From a checkpoint of a small image classifier: batches of 128.
Rows from block 2, named by matrix and row number. Each number is 500 + 40 x the weight over its row's rms, rounded and kept within 0 to 999. All counts start at 0. Numbers have three digits each. After the name is the row's rms in percent of the matrix's.
# fc1: squeeze-excite reduce (model.blocks.2.se.fc1.weight, 32x256), inputs 86-171
fc1.0 067:524465482524502591561486532445513536496487487478488462429518514508473650506485394470531591519457454498521496582416530503465591590552515470442520501499466519465498461525449480487506407508442538536425504518520491528538542528396513497538519456523456512475533524
fc1.1 063:522497477541507539541503441470577423498567390481509509528492410509532580506508508465555499505556439508486518499498527476464456558539439440539512531513488530439490444572492486477491535473501518473597488500530504426476501586433530517514537504473513495455509496
fc1.2 060:461484535497558483532466493423460559504478529517425502483532527427542464568457499502487489508556496513498519528534523525470417347536469427493523457525496496497490466596522587484423422535521573449514545486543509470576474465504507517463427480504491472461521559
fc1.3 255:445512490481498482433508510488497556466512527443474430502474530474476516459505468628578448565482486491433462464408467478502504471407492484543501457526512514470501558536502434499500527520499408472519515489465430476526486489450495439515467418508517473515437514
fc1.4 056:510544493439464458539488505549457474514533507541505514481519458410501581531492542429444512506488487543528486499483497478546527513526494598483429572497499478447542478537435468460515459506453471557575517503504461580473520500494475495518522505465526435371551469
fc1.5 072:525477495524523476490504493503443559525540475484482536426482533476480541498532511482437462592529483511520509484524499446478489531515485516523499424420486538518509492519447546477497473479507476522477496523484555469532504554543505457488463578515475520443440536
fc1.6 134:449527486556488538425479476462491492476506503423477423528556522480376497514516417536529475567511513470488443520445472473507497481354494459519485563483505527474527520543476496488484521587529498508499480477443376512455473471551473464492461482458488464497604488
fc1.7 064:551519522488463475559551520523419607537489472518520547503539457487537475545493485444389589466516528462479551620545556439552490537582501511529511560510472491491463437471497500481504479549455553503545525533496555510507487485518511524508522553498530481456504464
fc1.8 064:570477494525517578461478454540568516447588485435474456479493483549395532574501496482526555406478584514511527430463578455431538520543587485528435406472473477497564521569475515458529450508499530555487512488526494480501469514502493520483476498464437512503514472
fc1.9 010:489530503468556510478451387428447524507482464461472579542477478456446518514470395454426548468486563526546484506480518569528514521471544525500400563543519458425521523414474487495556534500443481526544503504472570469471451567532510553469476506510496492497561544
fc1.10 085:518485509455438548550533562549505499500430520471442547598463520499490497536467552534464542392491506542589551470494547454526504540467422465513515451497501523531515530511472482523579527494485530553507510541494478424478514487529489531541529510528516534520505514
fc1.11 100:385449521466536407475532550508500501529517513532465460429473529537531432491532457510508487519425567522475533523419509496469520537531448534404486442516453502509524496522568539497486504496509585507570455504489429490487512458475523486475476607521470445541490503
fc1.12 068:504468510478489440547478420534447511539504443571492547449511534523480444525464538447469508502492548452502430561515554468458541523488457550474505497485531515479513455557522469490443496466562463512499443553521466556511513495594537482479468586523514465483517472
fc1.13 111:596434525491484562515485461506531480549505507490449566495487474525534509452546536442452550445496547499502503552621501404478476496567535526601460490480458483519487467424492604487501482455522502479506500511520504439560516522436518470513545517520521511504599488
fc1.14 131:535531500549490389493474480499508656514537461530519563510541443506437420505474514456510468489539497502475512544532546515508499554558494506441528432548500515518517466495492459501476510661475550460489549491507463465562502476500522500471507554506518521468481506
fc1.15 068:472516524425506508425476572559490438524560432510508520487528496516524366578560501472539498500495503539448534505501529450484537520522528395558452513390464540558519478543544499512479467414591526552571552457462542504458527468486459541531437515551574480475498442
fc1.16 049:538517508518512522442460538478453500519496488458503487493565488527481518515449512434447482474426516451555522579469582523515575550552603570506456476427459493498604503389440464456453535478509511509564433560581509466508467504444529487466569515489476512484487431
fc1.17 068:566507423468532481530432579465445535554530458459437445548499511512466458583556504522474533459452477482523509487511530477556510532616406606514498569503492436501509457477465445521553480537513502452506536518501416527539504398511531506519471511535547492483517488
fc1.18 095:453468577492511440401512519508498504460494472500532454555542473499531455569469527479472454412481487493396514497522530515485538545504514546424506401469479491517533514538542447496489481423497517538499468491531522498465451573460500436466494579511507521550390531
fc1.19 065:547517461535487480482457518497474445524471491527399512513563465573452476616511551486485539476548470552427478439421536491539532523556432448473495440544512526511501480496503575516506481497500536464429428501594473492506522530538529463478413526466485522447588495
fc1.20 065:542497492552481420562480522514398531511523437549526574529535495510438436629495498447490503529505560511454482519574561411474474483577512558523480519501504513518508441501445540507455524474517561503375522552480584473521558506454531464563512579494480462472422473
fc1.21 047:534414515453531553529526479518503452526558476502494431493498491540479527536541497496432524418460450525513495526588495534552514570561559498469506509488436414456560402527454524545477422494532488536505512500507484506475487522480568484498480487480523526541575492
fc1.22 095:494528523516570431457453440458536509526542471503439477540433523535501504501496470461508546531485418504485505595491488470480570473487590458439491450488512489486484489510600533471519519465531546522442463504484594418552519520522493502507441510481485538482527478
fc1.23 063:507495448509508492513534471520461523525523485542510515481565554460518394483465585454567429491551428507502514539513474510485498565520529360534530490479543517450491413484663503554536463506513553544433437496502425519503530509494533563514483485493506512483433525
fc1.24 069:490532381474444514493565469548553493476492497532493511581519408526502470508458490511500495395484533464591460524539539444505520505567539534432543471503540494506513434459458495515526473463504463483502517456524531489506480544524501480517513499546488577479449480
fc1.25 116:524543390480513518562513547489478436574488501539506472430455498539495417555522516506472429514503535497593489545371551452589533541456448556379510575524516537481483495465556472492524442421490569515438512491490481519515502599435517563506434566565486540456541478
fc1.26 247:482508497497506466422505519496503534480512533460464451466491540486410519457507464635580398568479483503384469480448470491510518476400453506528513432495508511464508552539508432513508520530518413459528526499483377450494506513510505515526491456516502464499441514
fc1.27 063:546490479511490546468513552547455533490456437486581491472495507525505543551490493510420541472590531551445516503424514501468506476534496460510431493446481484486518559528636458468540543493471529513494439489511496504520501522467479500522398494482542534469709467
fc1.28 061:515506454507468465545528483535441465459407463575453617511426496487490506561544491478550483536468485520545547399440524508457557540527448516452469463501511461514513510452482578516482476401437570593502480524512539497526482469531490483469506469473451545530462498
fc1.29 102:479521531543523523449502513466551605523485478494476552607494476512456458499499532480458544503466502509461512556544541457523548520592556556499557460453496477521527466497395517517438500609518539468513512531476481490513541563499503489510499538519526482520431534
fc1.30 123:453498536462502349499507501484514580465537516442541393613408527480403510463502493599541383499452483481480484549432471519508507477338509416529488488453491516492540533534511549490495504430503521447527479481468491559485495458498488434505443534495514468513491498
fc1.31 018:477539492515475458473534486463459492489431549519520549481508562528484421527507471427534506537490438518523535445550542506563564459504512536490549470519498507486400466546527481523480537419485547479505547537526454497506526503471484530466472448471512465568532511